From a checkpoint of a small image autoencoder.
Model: 48-pixel images, encoder norm layernorm, encoder activation gelu, encoder width 320, decoder norm batchnorm.
Training: adamw at rate 0.0009, 13400 steps, batches of 128.
Data: trained on retinal OCT scans (Kermany 2017), 17.4 epochs.
Rows from block 4 of the encoder, named by matrix and row number. Rows with one number belong to one attention dimension. Each number is 200 + 40 x the weight over its row's rms, rounded and kept within 0 to 999. All counts start at 0. After the name is the row's rms in percent of the matrix's.
# q: attention query (encoder.blocks.4.attn.q.weight, 320x320), inputs 0-79
# k: attention key (encoder.blocks.4.attn.k.weight, 320x320), inputs 0-79
q.207,075,220,242,196,255,165,150,168,176,244,230,144,264,175,174,148,134,137,316,205,168,179,190,192,148,139,239,240,189,271,161,253,152,232,275,177,129,177,171,219,191,228,214,182,183,198,183,190,227,165,169,256,195,238,168,107,164,224,194,235,193,249,175,250,221,242,156,125,206,187,149,226,169,187,230,151,159,236,243,132,187
k.207,076,141,143,212,190,148,232,156,210,216,234,160,247,162,160,154,241,229,220,263,191,195,217,249,137,235,183,155,196,208,182,220,207,172,234,161,178,246,198,155,133,172,169,251,232,176,132,142,216,233,147,217,289,223,225,121,185,199,249,153,245,162,226,140,213,194,202,167,230,199,150,176,274,181,177,202,264,237,171,146,221
q.208,134,180,277,229,168,140,222,169,188,196,236,195,111,246,163,235,186,180,37,134,161,160,249,236,181,248,186,193,227,214,180,180,247,226,194,192,155,131,227,238,199,252,160,276,199,173,116,228,310,212,149,264,111,194,210,192,232,184,132,176,263,201,155,185,247,197,226,222,223,220,193,213,198,288,155,246,193,241,238,286,242
k.208,116,201,263,262,168,225,204,180,162,196,226,182,165,202,192,258,167,158,94,173,183,176,211,188,147,173,241,206,184,234,173,235,153,121,181,222,212,218,222,168,230,168,199,256,160,205,192,153,268,193,227,250,104,138,268,205,233,187,204,230,224,150,249,215,155,210,264,191,238,225,257,174,242,197,200,221,199,247,171,185,208
q.209,143,173,278,215,201,159,203,183,221,195,233,222,157,214,195,208,168,185,49,157,182,161,205,224,220,253,210,182,192,261,195,226,237,245,126,214,186,191,219,215,196,260,190,267,215,133,146,214,301,181,161,221,130,180,171,249,256,161,141,151,338,220,206,257,249,226,225,157,162,187,126,195,199,250,207,240,175,236,203,283,248
k.209,117,192,216,252,212,224,171,152,173,254,266,226,186,199,213,209,237,163,75,179,172,133,225,216,123,149,183,176,185,177,219,234,162,137,225,270,254,204,155,201,161,250,163,216,199,228,147,181,214,195,263,237,78,200,255,167,276,232,184,194,250,180,223,193,159,227,243,216,230,209,192,203,206,205,198,232,190,190,174,164,179
q.210,134,209,146,150,214,268,146,250,197,191,199,174,247,121,176,146,259,184,362,212,197,227,198,194,168,173,177,205,176,153,186,173,143,156,260,220,242,246,205,212,203,164,175,174,197,225,251,192,76,188,250,130,257,218,218,211,205,247,219,207,84,211,182,177,208,164,198,254,235,217,239,168,166,165,257,172,224,172,143,108,164
k.210,119,262,121,195,215,224,224,218,195,216,206,206,207,188,184,190,214,182,336,192,191,270,183,176,241,234,209,235,275,217,186,201,178,268,161,139,164,204,276,249,232,191,215,157,232,215,249,252,216,144,136,134,249,220,141,221,124,227,155,213,211,186,145,232,246,193,179,146,185,222,155,172,168,172,222,147,170,167,266,212,208
q.211,092,221,168,166,184,179,154,191,198,194,179,254,212,206,144,223,203,150,287,191,241,197,212,152,186,157,235,191,229,184,132,174,233,138,229,159,205,226,188,174,261,212,199,162,206,224,170,185,59,134,175,223,269,240,223,187,164,170,212,202,137,246,195,210,187,171,230,239,253,171,208,215,104,141,230,234,228,186,213,182,144
k.211,083,184,173,120,195,178,223,222,162,224,152,215,173,152,216,196,162,218,335,258,180,241,243,260,149,237,231,162,216,216,140,168,186,222,270,187,241,140,247,146,172,128,202,154,223,171,251,180,214,197,163,135,257,164,146,167,213,242,225,165,252,230,190,147,225,204,208,171,159,173,215,127,181,231,158,107,229,233,247,254,214
q.212,090,200,193,202,167,128,213,171,159,173,239,124,219,261,220,166,206,192,31,147,206,195,235,240,127,190,180,202,106,269,233,256,220,186,124,188,222,241,224,162,206,168,175,261,187,195,176,178,302,214,218,177,161,158,198,202,208,147,206,120,269,173,188,266,196,249,160,154,233,139,127,240,230,299,249,183,211,158,162,249,232
k.212,087,206,200,245,170,218,209,236,171,211,197,267,238,198,224,155,259,200,85,152,149,150,216,184,198,161,216,255,158,227,158,163,143,233,244,252,230,220,193,169,207,224,178,219,248,207,152,246,193,245,193,243,90,196,204,216,249,210,225,203,182,228,192,248,188,220,182,148,172,239,204,227,254,197,266,180,203,252,215,171,161
q.213,138,205,214,274,172,118,220,161,230,177,205,165,112,276,202,190,205,183,41,222,213,235,220,177,227,237,193,217,192,204,177,223,238,167,180,200,176,178,175,204,170,176,185,227,231,208,210,225,280,181,181,242,96,201,241,210,198,238,189,203,251,178,206,180,214,182,181,233,152,238,221,265,234,240,172,273,209,266,253,234,200
k.213,122,123,276,232,225,220,223,198,222,231,276,163,160,186,206,238,152,201,96,212,199,136,163,179,199,226,192,150,154,240,203,252,246,142,239,265,265,204,195,157,158,170,250,173,235,213,164,209,213,237,189,199,170,189,221,142,261,193,201,142,216,172,213,251,173,150,208,181,196,228,225,217,206,196,156,141,240,216,193,161,154
q.214,124,163,132,168,268,252,173,229,161,199,183,203,281,169,202,208,215,218,340,220,213,223,166,186,178,151,229,196,200,198,170,175,168,205,251,190,173,223,234,207,239,148,243,163,222,183,221,220,75,213,191,154,323,219,237,219,176,249,280,211,112,205,192,201,177,144,211,229,187,214,263,161,180,114,260,194,250,197,225,162,129
k.214,114,273,200,130,176,179,157,194,197,195,143,187,211,202,181,193,176,163,339,167,227,294,161,235,273,186,178,218,245,156,229,238,224,227,171,114,196,192,198,244,175,178,197,201,204,236,221,200,158,163,175,164,290,183,142,253,149,191,226,185,175,227,203,243,232,246,175,194,220,198,129,197,194,167,233,140,186,163,211,195,184
q.215,125,200,105,126,251,258,172,197,184,209,171,225,277,182,229,153,260,211,338,225,211,217,206,171,164,196,170,151,185,196,181,198,141,184,252,182,233,228,209,211,216,166,216,162,193,233,241,200,76,171,255,184,276,215,236,211,216,198,273,225,105,225,186,153,194,216,178,193,194,168,210,156,198,177,184,134,238,204,203,164,162
k.215,114,209,154,146,210,190,192,242,194,170,156,217,176,236,170,155,233,210,301,183,233,200,192,242,203,252,166,172,230,206,181,221,228,238,219,175,190,186,220,195,232,198,218,124,228,238,199,257,169,210,186,154,262,239,198,261,183,242,183,236,164,217,191,248,221,202,203,203,146,189,209,201,148,164,220,142,244,214,237,215,211
q.216,105,228,145,167,195,260,182,197,198,225,168,193,179,128,160,150,243,186,289,272,249,174,196,196,197,196,236,155,235,186,143,203,189,212,243,203,185,185,172,167,237,159,161,113,143,209,259,150,85,178,254,158,277,231,185,183,165,276,264,265,144,180,245,138,171,201,227,193,221,241,259,208,173,166,204,133,181,145,159,187,211
k.216,091,208,145,110,176,249,170,237,135,195,224,240,245,195,231,152,210,187,289,176,220,200,228,176,254,172,198,152,243,167,164,217,184,193,230,226,146,226,220,251,175,152,232,145,241,182,186,190,199,245,199,212,321,182,150,280,192,178,159,181,199,261,229,194,194,170,152,233,227,211,222,175,167,126,224,187,232,187,246,244,156
q.217,112,188,72,143,239,257,161,197,243,198,169,175,215,196,196,172,193,244,377,219,260,263,180,169,215,160,235,175,234,160,220,208,156,123,216,181,168,181,169,200,204,174,202,151,218,216,177,231,67,222,186,125,256,184,178,152,203,257,235,213,145,188,226,146,223,198,162,234,141,253,219,172,193,181,234,196,205,190,198,130,209
k.217,100,224,144,120,236,239,197,190,237,231,156,193,191,167,213,232,218,158,330,142,265,206,201,190,224,183,233,183,246,169,206,134,214,251,196,198,227,207,198,193,206,174,236,205,182,187,241,229,150,168,190,202,319,257,143,158,165,172,238,172,171,223,175,218,244,208,156,155,200,198,162,185,154,166,182,129,224,208,262,146,232
q.218,129,198,238,273,153,113,242,138,179,177,233,203,121,249,147,236,124,176,61,143,213,213,225,240,174,238,201,227,229,238,190,197,232,229,178,226,219,189,204,198,167,224,205,227,173,199,214,186,333,173,140,252,65,230,194,152,198,173,160,195,276,206,186,233,218,166,197,185,150,191,145,227,224,216,146,266,166,186,214,228,220
k.218,100,133,225,214,162,271,226,162,224,253,235,141,210,197,271,240,152,181,49,239,207,118,183,142,143,250,207,222,182,256,240,235,218,106,209,218,276,189,214,205,219,197,185,196,206,204,156,217,208,187,210,200,123,167,216,151,222,140,213,94,193,229,209,210,232,151,225,202,191,221,244,205,242,126,169,222,206,186,171,206,175
q.219,133,168,303,254,203,149,183,158,228,176,198,175,130,223,166,235,180,161,21,142,216,152,217,206,244,206,164,233,154,255,234,173,248,218,192,240,173,156,248,193,198,209,177,266,226,203,169,186,266,224,196,243,98,195,228,225,214,202,137,167,271,216,219,217,230,180,189,181,222,245,194,209,193,272,168,232,158,261,229,244,252
k.219,117,149,200,267,221,229,183,197,219,211,210,196,197,208,268,251,171,146,73,196,175,135,214,206,155,173,164,214,160,202,210,211,129,129,233,275,245,229,190,160,190,239,199,194,163,179,215,171,226,199,259,251,103,168,270,161,260,193,250,219,201,151,206,184,135,221,261,223,237,237,190,200,240,188,171,252,177,227,197,217,237
q.220,083,221,236,255,253,234,153,161,263,259,222,218,188,215,248,181,186,243,90,155,249,263,165,128,166,225,141,139,165,208,157,234,189,248,162,244,250,223,200,281,268,261,190,152,211,243,142,172,278,157,135,265,194,203,160,153,241,220,156,208,158,177,227,233,156,272,130,243,149,165,238,238,150,238,223,254,194,269,129,145,259
k.220,081,165,166,266,133,206,247,231,260,180,249,242,202,235,271,239,220,205,111,241,231,169,167,146,142,257,224,119,209,193,151,157,162,208,148,229,248,198,197,156,193,233,212,255,256,134,196,234,279,277,206,249,169,210,193,248,181,236,167,235,256,228,265,274,143,129,217,207,162,210,205,215,224,267,251,209,127,177,228,201,136
q.221,128,184,267,222,178,214,248,210,214,182,180,217,159,271,208,250,144,175,55,137,177,181,196,234,176,247,194,219,181,280,182,238,245,242,166,237,187,193,190,188,196,202,236,282,209,184,168,190,324,223,231,217,149,175,145,197,250,154,191,214,255,225,143,220,197,206,228,178,153,211,167,210,245,283,179,263,175,230,243,230,256
k.221,115,204,253,264,150,202,159,158,213,229,200,210,197,230,237,192,224,218,70,245,205,143,189,143,172,183,227,197,108,254,184,238,210,192,171,202,184,165,179,171,223,211,139,245,184,219,219,198,248,239,251,277,121,201,216,181,231,159,179,197,178,119,238,224,138,245,271,182,206,171,203,201,263,251,218,250,166,205,202,190,178
q.222,120,228,295,208,180,210,250,166,166,222,216,241,169,253,224,226,135,149,77,102,228,168,158,230,172,198,231,169,222,273,190,194,193,251,171,199,188,155,203,203,244,175,233,283,251,137,192,173,296,175,253,252,162,205,140,227,177,133,194,154,306,250,219,288,181,246,227,145,258,180,215,211,218,239,181,224,216,215,221,277,253
k.222,117,204,251,245,226,194,158,187,180,207,246,236,227,216,196,219,182,186,105,251,130,201,188,177,175,184,211,224,163,230,217,177,143,205,186,225,204,218,206,176,155,261,139,244,228,163,173,172,268,183,202,260,62,153,262,190,251,163,223,265,202,186,237,186,124,251,185,245,219,215,174,216,253,243,202,235,147,240,203,213,220
q.223,078,133,178,221,164,216,228,260,203,214,162,196,258,143,135,167,264,196,193,203,164,174,226,216,197,177,149,142,251,236,196,153,236,258,173,193,195,251,201,202,140,216,238,146,146,169,252,221,148,142,157,176,159,205,230,183,177,227,230,256,208,205,236,238,125,266,245,163,160,262,243,140,161,181,245,191,196,160,232,125,252
k.223,075,134,156,218,240,206,131,164,203,158,214,201,207,134,149,213,249,279,177,202,188,177,170,196,175,147,212,244,270,179,189,120,230,168,150,160,176,240,172,144,265,145,155,235,220,209,271,257,211,149,133,234,248,272,188,181,254,233,134,250,172,174,233,223,268,110,247,203,189,178,168,193,244,190,250,192,178,137,203,183,239
q.224,097,202,164,226,250,199,173,249,154,251,164,231,185,202,215,141,217,231,315,212,243,245,145,150,263,141,160,199,235,161,180,189,196,180,195,226,209,181,183,142,229,211,199,176,181,257,234,208,50,228,191,167,312,161,249,183,169,198,217,187,184,233,217,235,167,141,164,212,263,217,171,170,170,142,183,221,257,227,179,146,208
k.224,089,204,177,202,200,143,182,219,204,150,224,177,138,195,240,204,188,230,311,174,167,259,172,236,230,180,175,202,290,219,157,202,247,186,165,213,174,202,168,238,151,234,231,171,196,190,143,186,171,184,144,203,300,106,199,202,152,200,178,175,250,175,155,192,256,145,189,173,197,172,252,231,238,210,143,204,181,218,219,234,156
q.225,152,224,295,260,183,179,238,144,182,199,245,194,122,232,191,210,169,163,42,159,170,163,205,224,238,227,183,222,224,249,205,196,229,236,182,228,212,134,241,216,227,223,209,219,250,170,175,239,310,228,152,250,88,224,194,230,237,205,175,162,297,177,210,198,243,251,215,165,186,171,135,244,199,263,185,252,156,236,236,250,230
k.225,144,140,241,224,180,185,185,170,184,241,275,177,155,209,235,258,214,188,92,240,167,117,188,156,162,181,184,154,133,236,233,244,190,127,221,223,252,167,187,150,183,211,202,225,197,180,159,164,238,209,255,244,75,171,270,200,246,197,171,176,257,155,227,199,149,225,268,253,222,185,227,232,257,235,211,228,171,246,158,176,216
q.226,088,154,268,176,196,142,167,141,248,211,227,202,150,217,196,232,144,161,77,159,226,157,227,183,170,243,223,237,154,207,234,211,205,256,170,251,206,164,178,187,187,216,178,239,178,182,144,187,232,137,163,287,171,215,206,162,200,186,133,233,157,200,229,175,167,165,148,154,204,152,220,279,200,288,167,165,167,200,188,222,228
k.226,078,269,160,275,245,131,206,160,225,235,224,213,253,147,220,162,139,250,84,224,220,169,207,165,198,243,274,173,221,254,192,295,187,168,154,183,207,258,141,143,211,201,182,195,212,225,228,167,212,231,252,243,143,232,229,228,242,141,217,208,208,152,184,167,254,179,164,235,267,234,212,170,182,224,207,240,246,204,199,197,160
q.227,109,172,99,153,210,240,156,205,211,157,183,228,207,121,243,140,240,251,315,213,248,260,148,152,190,185,233,158,246,188,179,195,130,154,277,208,197,179,199,226,237,155,175,100,183,270,237,211,134,200,213,201,238,249,220,221,195,277,237,238,103,165,264,142,145,150,183,185,217,248,206,192,173,146,229,135,184,186,160,127,168
k.227,097,240,225,141,200,247,246,229,245,171,136,252,219,208,195,176,222,238,291,168,183,247,167,227,183,184,228,215,212,235,237,170,225,197,200,202,173,198,266,239,180,150,221,181,203,256,163,210,110,224,177,184,283,199,146,152,208,252,239,127,177,201,260,181,267,215,209,223,142,162,172,199,173,205,147,144,197,203,254,189,218
q.228,093,181,155,181,140,228,219,272,222,154,148,165,180,182,185,151,187,222,340,264,165,196,125,157,163,189,226,203,222,203,202,240,238,190,262,179,248,142,247,180,209,220,184,152,160,254,174,199,131,171,155,152,224,211,193,215,160,227,168,271,101,163,267,179,217,141,147,190,211,237,168,230,166,179,166,157,220,188,230,105,241
k.228,085,136,229,173,174,213,218,250,265,229,219,199,211,250,180,212,198,205,299,155,181,154,184,196,186,264,181,119,238,193,145,253,161,160,157,200,165,175,150,248,203,143,269,152,238,251,169,182,140,216,199,197,282,173,161,170,159,246,235,143,187,215,233,138,267,160,184,198,199,166,152,208,142,198,149,122,188,196,145,126,242
q.229,123,160,161,201,241,230,211,205,206,229,238,195,250,117,216,166,252,214,307,188,163,259,182,216,171,131,209,161,207,141,204,196,175,207,239,171,218,215,179,150,195,181,234,185,192,198,259,226,103,184,266,126,342,170,189,174,155,260,225,187,114,180,195,179,179,194,201,194,195,232,195,147,162,136,191,195,191,177,222,193,191
k.229,109,216,175,193,173,207,165,194,200,127,187,245,213,184,185,228,232,170,304,198,182,204,182,266,210,264,151,192,234,197,231,162,230,199,193,186,179,155,268,199,238,176,187,190,183,226,195,260,184,191,200,140,293,219,193,253,157,169,201,242,190,232,222,212,197,173,205,208,202,221,135,167,108,170,216,128,175,175,258,171,207
q.230,121,233,188,203,243,274,233,273,179,248,202,233,266,184,215,202,203,243,387,190,197,243,162,142,209,175,156,146,234,221,227,230,162,196,187,207,197,258,213,220,222,199,278,173,190,198,262,244,108,182,221,136,302,225,222,233,184,178,256,207,132,219,240,213,192,227,212,199,238,173,251,206,189,151,259,139,166,156,175,200,208
k.230,107,270,125,185,261,206,197,225,212,179,185,215,219,233,218,191,228,245,280,186,123,238,242,198,214,241,201,234,216,182,213,171,177,241,148,192,128,216,260,296,163,240,153,153,225,207,165,190,193,208,166,134,215,178,203,252,113,178,180,245,211,182,124,224,267,225,200,169,238,169,139,214,177,186,195,179,216,231,189,191,165
q.231,080,143,234,241,147,185,153,52,232,170,270,179,214,167,179,195,168,164,78,200,140,198,168,209,182,192,144,180,128,171,189,188,229,187,236,162,202,280,123,228,226,180,172,270,214,200,281,201,253,160,240,199,103,229,163,220,160,199,149,210,199,230,170,207,123,222,158,178,222,223,193,206,199,241,213,157,258,244,225,156,169
k.231,077,168,240,270,219,189,254,182,168,157,279,168,144,155,215,175,189,266,151,197,211,212,152,184,163,246,258,134,195,244,207,219,213,159,258,175,213,172,194,220,268,215,243,164,175,260,149,193,155,172,179,160,172,234,240,246,250,122,232,185,247,237,300,168,138,139,224,172,225,229,284,172,271,262,237,265,234,162,194,280,252
q.232,112,154,266,242,148,178,204,165,192,218,184,213,190,224,157,264,163,150,75,169,226,184,233,226,162,263,241,224,164,204,239,209,241,196,171,251,228,229,192,217,207,203,162,280,248,189,157,206,276,205,226,257,82,215,231,223,248,146,156,192,271,166,175,185,214,204,244,202,187,220,207,182,197,205,180,260,217,177,193,242,246
k.232,104,196,236,249,225,140,220,156,242,268,203,234,247,156,209,163,216,191,101,174,215,130,166,126,149,214,167,214,116,235,222,213,139,219,186,246,256,230,200,149,188,264,192,197,207,195,207,147,247,232,211,190,84,248,207,181,219,182,218,226,222,134,207,220,174,242,201,230,244,171,216,216,265,268,245,228,186,163,235,224,193
q.233,085,246,197,182,206,206,262,268,211,218,175,281,263,201,183,244,234,229,314,192,186,162,240,167,195,204,276,216,232,209,168,185,274,253,168,200,272,144,238,236,145,150,166,106,161,267,140,152,93,204,187,120,297,134,204,180,224,175,271,155,244,155,152,179,195,184,167,234,200,221,167,202,181,125,249,151,226,213,211,185,171
k.233,078,171,233,256,213,228,199,201,227,146,209,174,220,250,204,209,230,254,231,176,202,177,289,212,162,243,137,151,270,182,232,189,159,222,236,194,207,143,164,168,147,167,254,217,223,248,223,243,200,216,229,242,186,127,251,216,213,182,201,197,232,124,127,145,253,228,154,159,194,178,186,180,227,181,142,181,190,203,221,183,239
q.234,097,240,177,150,208,242,234,234,213,214,133,192,205,201,203,151,229,164,321,192,206,222,212,150,201,212,235,196,207,161,200,197,162,153,249,168,239,200,195,146,217,174,223,120,194,155,168,242,111,223,220,148,320,229,210,191,242,206,199,193,177,171,233,140,159,157,176,233,185,235,251,164,243,186,175,169,153,164,163,157,168
k.234,088,236,223,205,201,258,155,223,250,193,147,188,135,191,183,229,173,178,256,146,199,219,227,297,208,255,184,266,273,236,143,184,184,204,147,136,146,190,159,207,214,197,161,145,162,155,195,253,188,219,209,206,330,232,179,222,180,259,255,141,236,201,228,205,179,131,191,230,210,155,245,161,176,225,144,140,255,240,243,166,186
q.235,080,251,286,160,255,140,258,201,227,168,194,194,182,192,132,145,177,232,134,193,150,211,245,216,204,253,155,254,159,219,197,183,179,139,173,239,266,179,213,225,133,186,127,249,213,200,200,198,257,263,141,292,159,228,138,198,212,236,160,212,225,157,205,245,145,220,221,234,218,201,179,162,191,197,248,203,139,175,221,145,150
k.235,077,211,146,200,137,154,140,139,168,221,262,191,278,171,267,233,247,170,179,238,202,258,173,174,245,214,226,227,161,167,183,183,226,166,240,249,203,228,176,120,241,193,204,234,163,152,224,204,274,210,246,229,215,159,208,222,208,252,282,168,207,199,198,241,149,145,245,161,170,156,231,246,212,261,193,269,109,265,155,141,167
q.236,146,169,283,240,143,125,184,180,221,206,245,186,145,250,179,183,147,220,23,183,207,178,241,220,242,233,201,254,213,185,200,224,221,236,196,206,189,128,232,264,178,232,155,248,201,184,164,224,332,219,122,283,122,167,177,191,248,219,166,176,295,180,184,234,196,193,204,232,150,226,189,243,256,267,192,231,219,255,228,211,218
k.236,126,131,282,216,181,205,233,153,190,229,271,155,168,180,217,266,241,200,70,177,244,158,237,210,160,205,197,175,170,202,176,219,144,115,212,246,258,160,217,143,231,206,164,226,196,183,220,170,216,200,221,226,114,153,207,197,282,172,180,197,195,218,269,213,136,204,246,211,185,217,245,202,202,201,166,201,158,247,167,209,162
q.237,118,174,297,256,204,157,196,128,218,211,202,154,148,213,155,180,159,207,78,108,192,192,170,233,162,266,166,180,195,219,218,231,216,196,173,226,243,146,228,187,162,250,246,288,219,178,167,208,328,208,152,220,122,215,185,248,182,180,142,155,300,215,182,282,253,186,220,165,164,177,206,226,253,252,148,243,153,238,206,250,188
k.237,108,207,224,227,201,234,173,191,199,244,223,222,233,222,211,234,215,180,44,194,173,163,226,196,213,149,167,184,161,208,204,189,192,209,180,203,224,199,184,233,191,231,122,277,160,223,204,129,227,251,221,268,74,205,224,234,267,169,181,254,255,202,225,173,167,239,250,227,199,190,184,259,249,218,171,193,202,217,220,182,203
q.238,134,215,90,166,238,264,164,215,172,232,205,181,255,115,203,205,266,186,336,252,166,220,165,181,218,158,178,164,226,179,223,227,127,171,210,151,171,212,190,175,218,170,200,152,153,253,285,155,68,198,235,176,286,216,204,152,157,223,282,198,82,222,227,202,153,185,179,201,184,244,223,176,148,114,209,137,213,214,226,112,185
k.238,115,255,189,172,193,241,232,226,192,132,128,236,242,178,132,161,155,212,325,163,227,253,202,212,262,250,184,180,255,177,224,210,220,282,165,191,209,167,258,265,227,209,197,154,181,232,196,262,129,148,206,163,314,190,157,204,118,183,230,197,225,277,174,208,251,229,121,188,203,179,206,197,164,154,189,117,254,220,183,220,220
q.239,132,232,238,218,190,116,205,165,214,153,256,211,145,287,202,208,190,204,58,172,194,194,251,185,162,231,221,210,189,193,183,185,277,173,204,191,168,144,179,207,221,196,171,215,220,184,168,233,290,182,161,273,117,172,227,233,239,207,126,222,311,145,156,190,227,214,224,210,186,209,200,253,243,237,145,253,189,257,176,251,235
k.239,102,207,226,282,222,268,180,182,251,255,236,167,211,224,275,259,166,182,51,167,236,186,192,200,164,170,259,210,185,219,212,223,175,150,191,267,247,192,162,181,183,208,237,207,181,199,194,126,184,205,204,251,90,227,189,146,274,198,234,222,192,184,243,177,220,215,264,181,193,176,267,211,282,177,173,252,159,233,184,150,181
q.240,139,220,158,134,214,237,193,213,150,247,196,208,270,136,226,207,220,179,345,216,154,197,164,153,171,154,166,170,185,159,228,189,197,189,219,180,247,224,210,214,238,158,211,175,211,227,209,231,76,189,274,182,296,186,183,223,173,236,258,218,106,249,247,165,162,192,240,199,190,167,251,185,185,135,218,128,236,166,169,183,202
k.240,116,257,131,164,198,215,135,180,217,162,148,203,236,191,182,199,166,235,317,176,183,223,201,221,301,179,181,209,270,207,221,132,188,274,196,126,118,220,231,245,237,218,197,181,240,192,234,202,201,224,154,132,311,173,185,235,86,236,170,215,186,199,144,218,202,212,170,220,172,200,198,230,162,247,184,161,162,221,224,188,232
q.241,140,225,304,222,189,172,226,174,193,216,202,171,133,236,164,184,158,219,53,150,195,156,185,228,236,235,161,226,233,245,197,200,221,247,151,246,217,162,179,250,184,222,166,242,242,195,141,200,279,162,201,272,136,188,167,249,202,211,180,169,271,150,219,196,197,241,204,155,179,171,144,208,235,280,151,205,155,197,213,216,250
k.241,117,157,271,292,198,160,223,148,233,272,265,221,175,176,223,240,208,211,45,205,228,118,245,210,151,187,191,178,177,220,216,202,144,127,242,264,243,242,219,144,180,203,201,237,186,245,205,171,228,246,249,188,133,154,241,178,279,171,197,214,220,139,190,224,212,200,261,243,239,188,182,190,210,191,197,209,173,176,201,223,196
q.242,119,165,160,177,177,203,182,244,151,187,184,182,266,125,199,160,226,181,327,276,242,253,170,238,200,171,165,186,237,147,209,163,154,145,194,166,172,237,161,227,192,145,168,110,209,231,261,189,137,200,177,163,318,191,229,200,223,264,264,206,118,209,230,149,166,156,211,246,230,170,195,166,186,128,220,173,213,201,186,176,148
k.242,104,218,199,126,210,235,206,199,248,136,159,231,228,241,157,144,189,236,342,209,201,244,209,229,189,216,177,187,272,215,195,213,227,208,226,137,210,213,242,205,209,203,264,198,236,162,247,241,136,144,165,207,258,207,143,230,222,240,180,188,225,234,185,235,225,141,186,167,166,182,234,217,155,144,160,213,246,226,202,195,235
q.243,117,228,102,151,242,189,170,218,202,251,200,225,200,137,251,192,214,176,359,250,192,252,208,230,168,199,202,167,225,182,231,204,211,170,266,202,170,183,175,181,219,211,170,98,139,214,269,193,119,151,226,154,279,197,171,186,195,253,272,245,127,255,189,176,165,176,145,204,199,187,238,193,182,188,268,192,183,185,156,151,145
k.243,111,205,199,94,197,202,216,262,225,198,156,199,239,190,175,214,224,218,284,198,168,279,173,270,274,174,209,179,267,207,177,155,224,201,147,180,173,201,208,255,229,194,222,201,182,206,208,219,123,163,174,148,276,166,197,249,147,248,200,190,232,254,144,213,258,207,186,186,161,234,160,170,166,143,181,125,227,212,187,193,233
q.244,091,160,219,172,243,130,141,220,248,151,222,201,231,262,243,217,137,151,54,192,244,198,263,179,148,219,178,243,144,247,207,190,201,140,128,187,222,155,145,143,167,235,227,246,189,227,246,259,254,171,186,175,88,243,225,238,206,183,150,233,205,219,201,241,251,160,158,209,239,179,201,176,165,258,136,158,227,232,209,248,231
k.244,088,242,213,194,142,225,142,224,195,242,191,184,257,207,190,173,167,205,138,190,131,172,209,151,203,198,181,166,95,192,255,239,177,235,199,163,247,241,175,180,138,153,237,192,201,169,227,223,217,201,223,211,163,249,277,204,188,184,206,263,201,151,155,165,213,216,215,232,258,236,147,245,226,185,261,287,222,161,146,195,227
q.245,152,166,115,145,251,265,198,241,162,189,155,234,239,116,203,146,227,237,364,240,201,254,212,186,215,160,204,181,216,191,197,197,188,206,238,200,177,246,172,163,177,211,186,159,170,223,221,217,79,188,212,161,316,190,224,208,172,231,282,220,113,215,187,195,178,162,170,242,240,195,204,164,164,157,181,178,241,153,151,117,151
k.245,127,248,152,132,237,168,168,205,227,153,200,196,181,222,138,205,247,195,343,164,215,231,230,236,259,206,231,199,233,167,171,138,188,264,207,125,171,179,261,232,226,210,251,140,208,202,233,270,167,167,152,122,320,210,135,199,150,207,190,180,155,217,153,239,263,228,185,186,210,143,144,172,192,192,254,143,214,217,249,206,180
q.246,127,219,284,232,153,155,186,202,230,219,252,214,176,257,214,204,116,159,32,186,186,188,211,220,225,261,242,256,213,211,180,224,254,241,197,172,157,205,209,198,183,220,208,239,236,187,211,169,297,225,207,237,128,212,176,204,249,165,132,218,284,207,135,237,228,237,193,148,215,192,183,192,251,276,204,202,176,185,171,254,268
k.246,113,142,205,260,153,168,230,143,205,208,204,139,205,183,229,266,176,212,99,262,193,195,241,156,177,165,167,154,151,238,208,179,206,187,223,268,246,221,131,116,166,158,175,230,232,150,210,156,246,254,220,207,134,225,235,166,234,167,198,233,236,143,200,172,142,192,229,228,205,183,179,176,224,171,205,225,174,219,155,223,179
q.247,083,147,253,200,222,194,150,205,198,222,168,195,234,186,249,191,200,211,108,183,191,193,189,200,163,174,224,175,172,243,267,186,172,261,224,157,247,223,157,175,228,236,242,241,188,122,181,169,217,150,171,181,106,145,165,161,172,157,165,231,221,164,166,281,286,254,280,218,258,177,182,139,229,265,154,209,187,208,162,225,155
k.247,080,264,154,215,197,216,250,212,243,260,237,201,182,190,166,132,266,187,167,220,143,171,192,115,212,201,241,231,172,215,225,202,212,178,182,140,161,182,205,276,205,253,162,269,203,140,232,210,223,182,174,158,107,243,270,226,170,206,159,259,233,154,209,214,167,150,246,165,284,161,212,234,299,233,199,258,110,244,233,215,224
q.248,107,207,194,178,196,245,236,268,172,216,203,220,250,129,249,217,181,149,391,173,181,226,207,152,248,204,226,193,214,231,212,221,163,197,218,197,151,254,219,141,172,163,186,156,167,168,206,218,79,221,217,120,292,160,164,180,200,151,283,186,192,217,209,216,168,247,165,153,240,174,208,220,242,209,245,207,252,149,183,170,134
k.248,105,241,128,211,248,187,172,231,162,118,175,249,207,184,190,152,218,179,330,167,187,300,240,180,261,152,176,211,255,163,180,179,152,273,201,192,190,253,255,295,185,176,191,225,195,213,194,202,218,221,221,196,279,201,142,294,147,200,221,219,170,156,203,159,176,190,171,191,227,184,125,141,190,184,226,153,210,252,222,240,203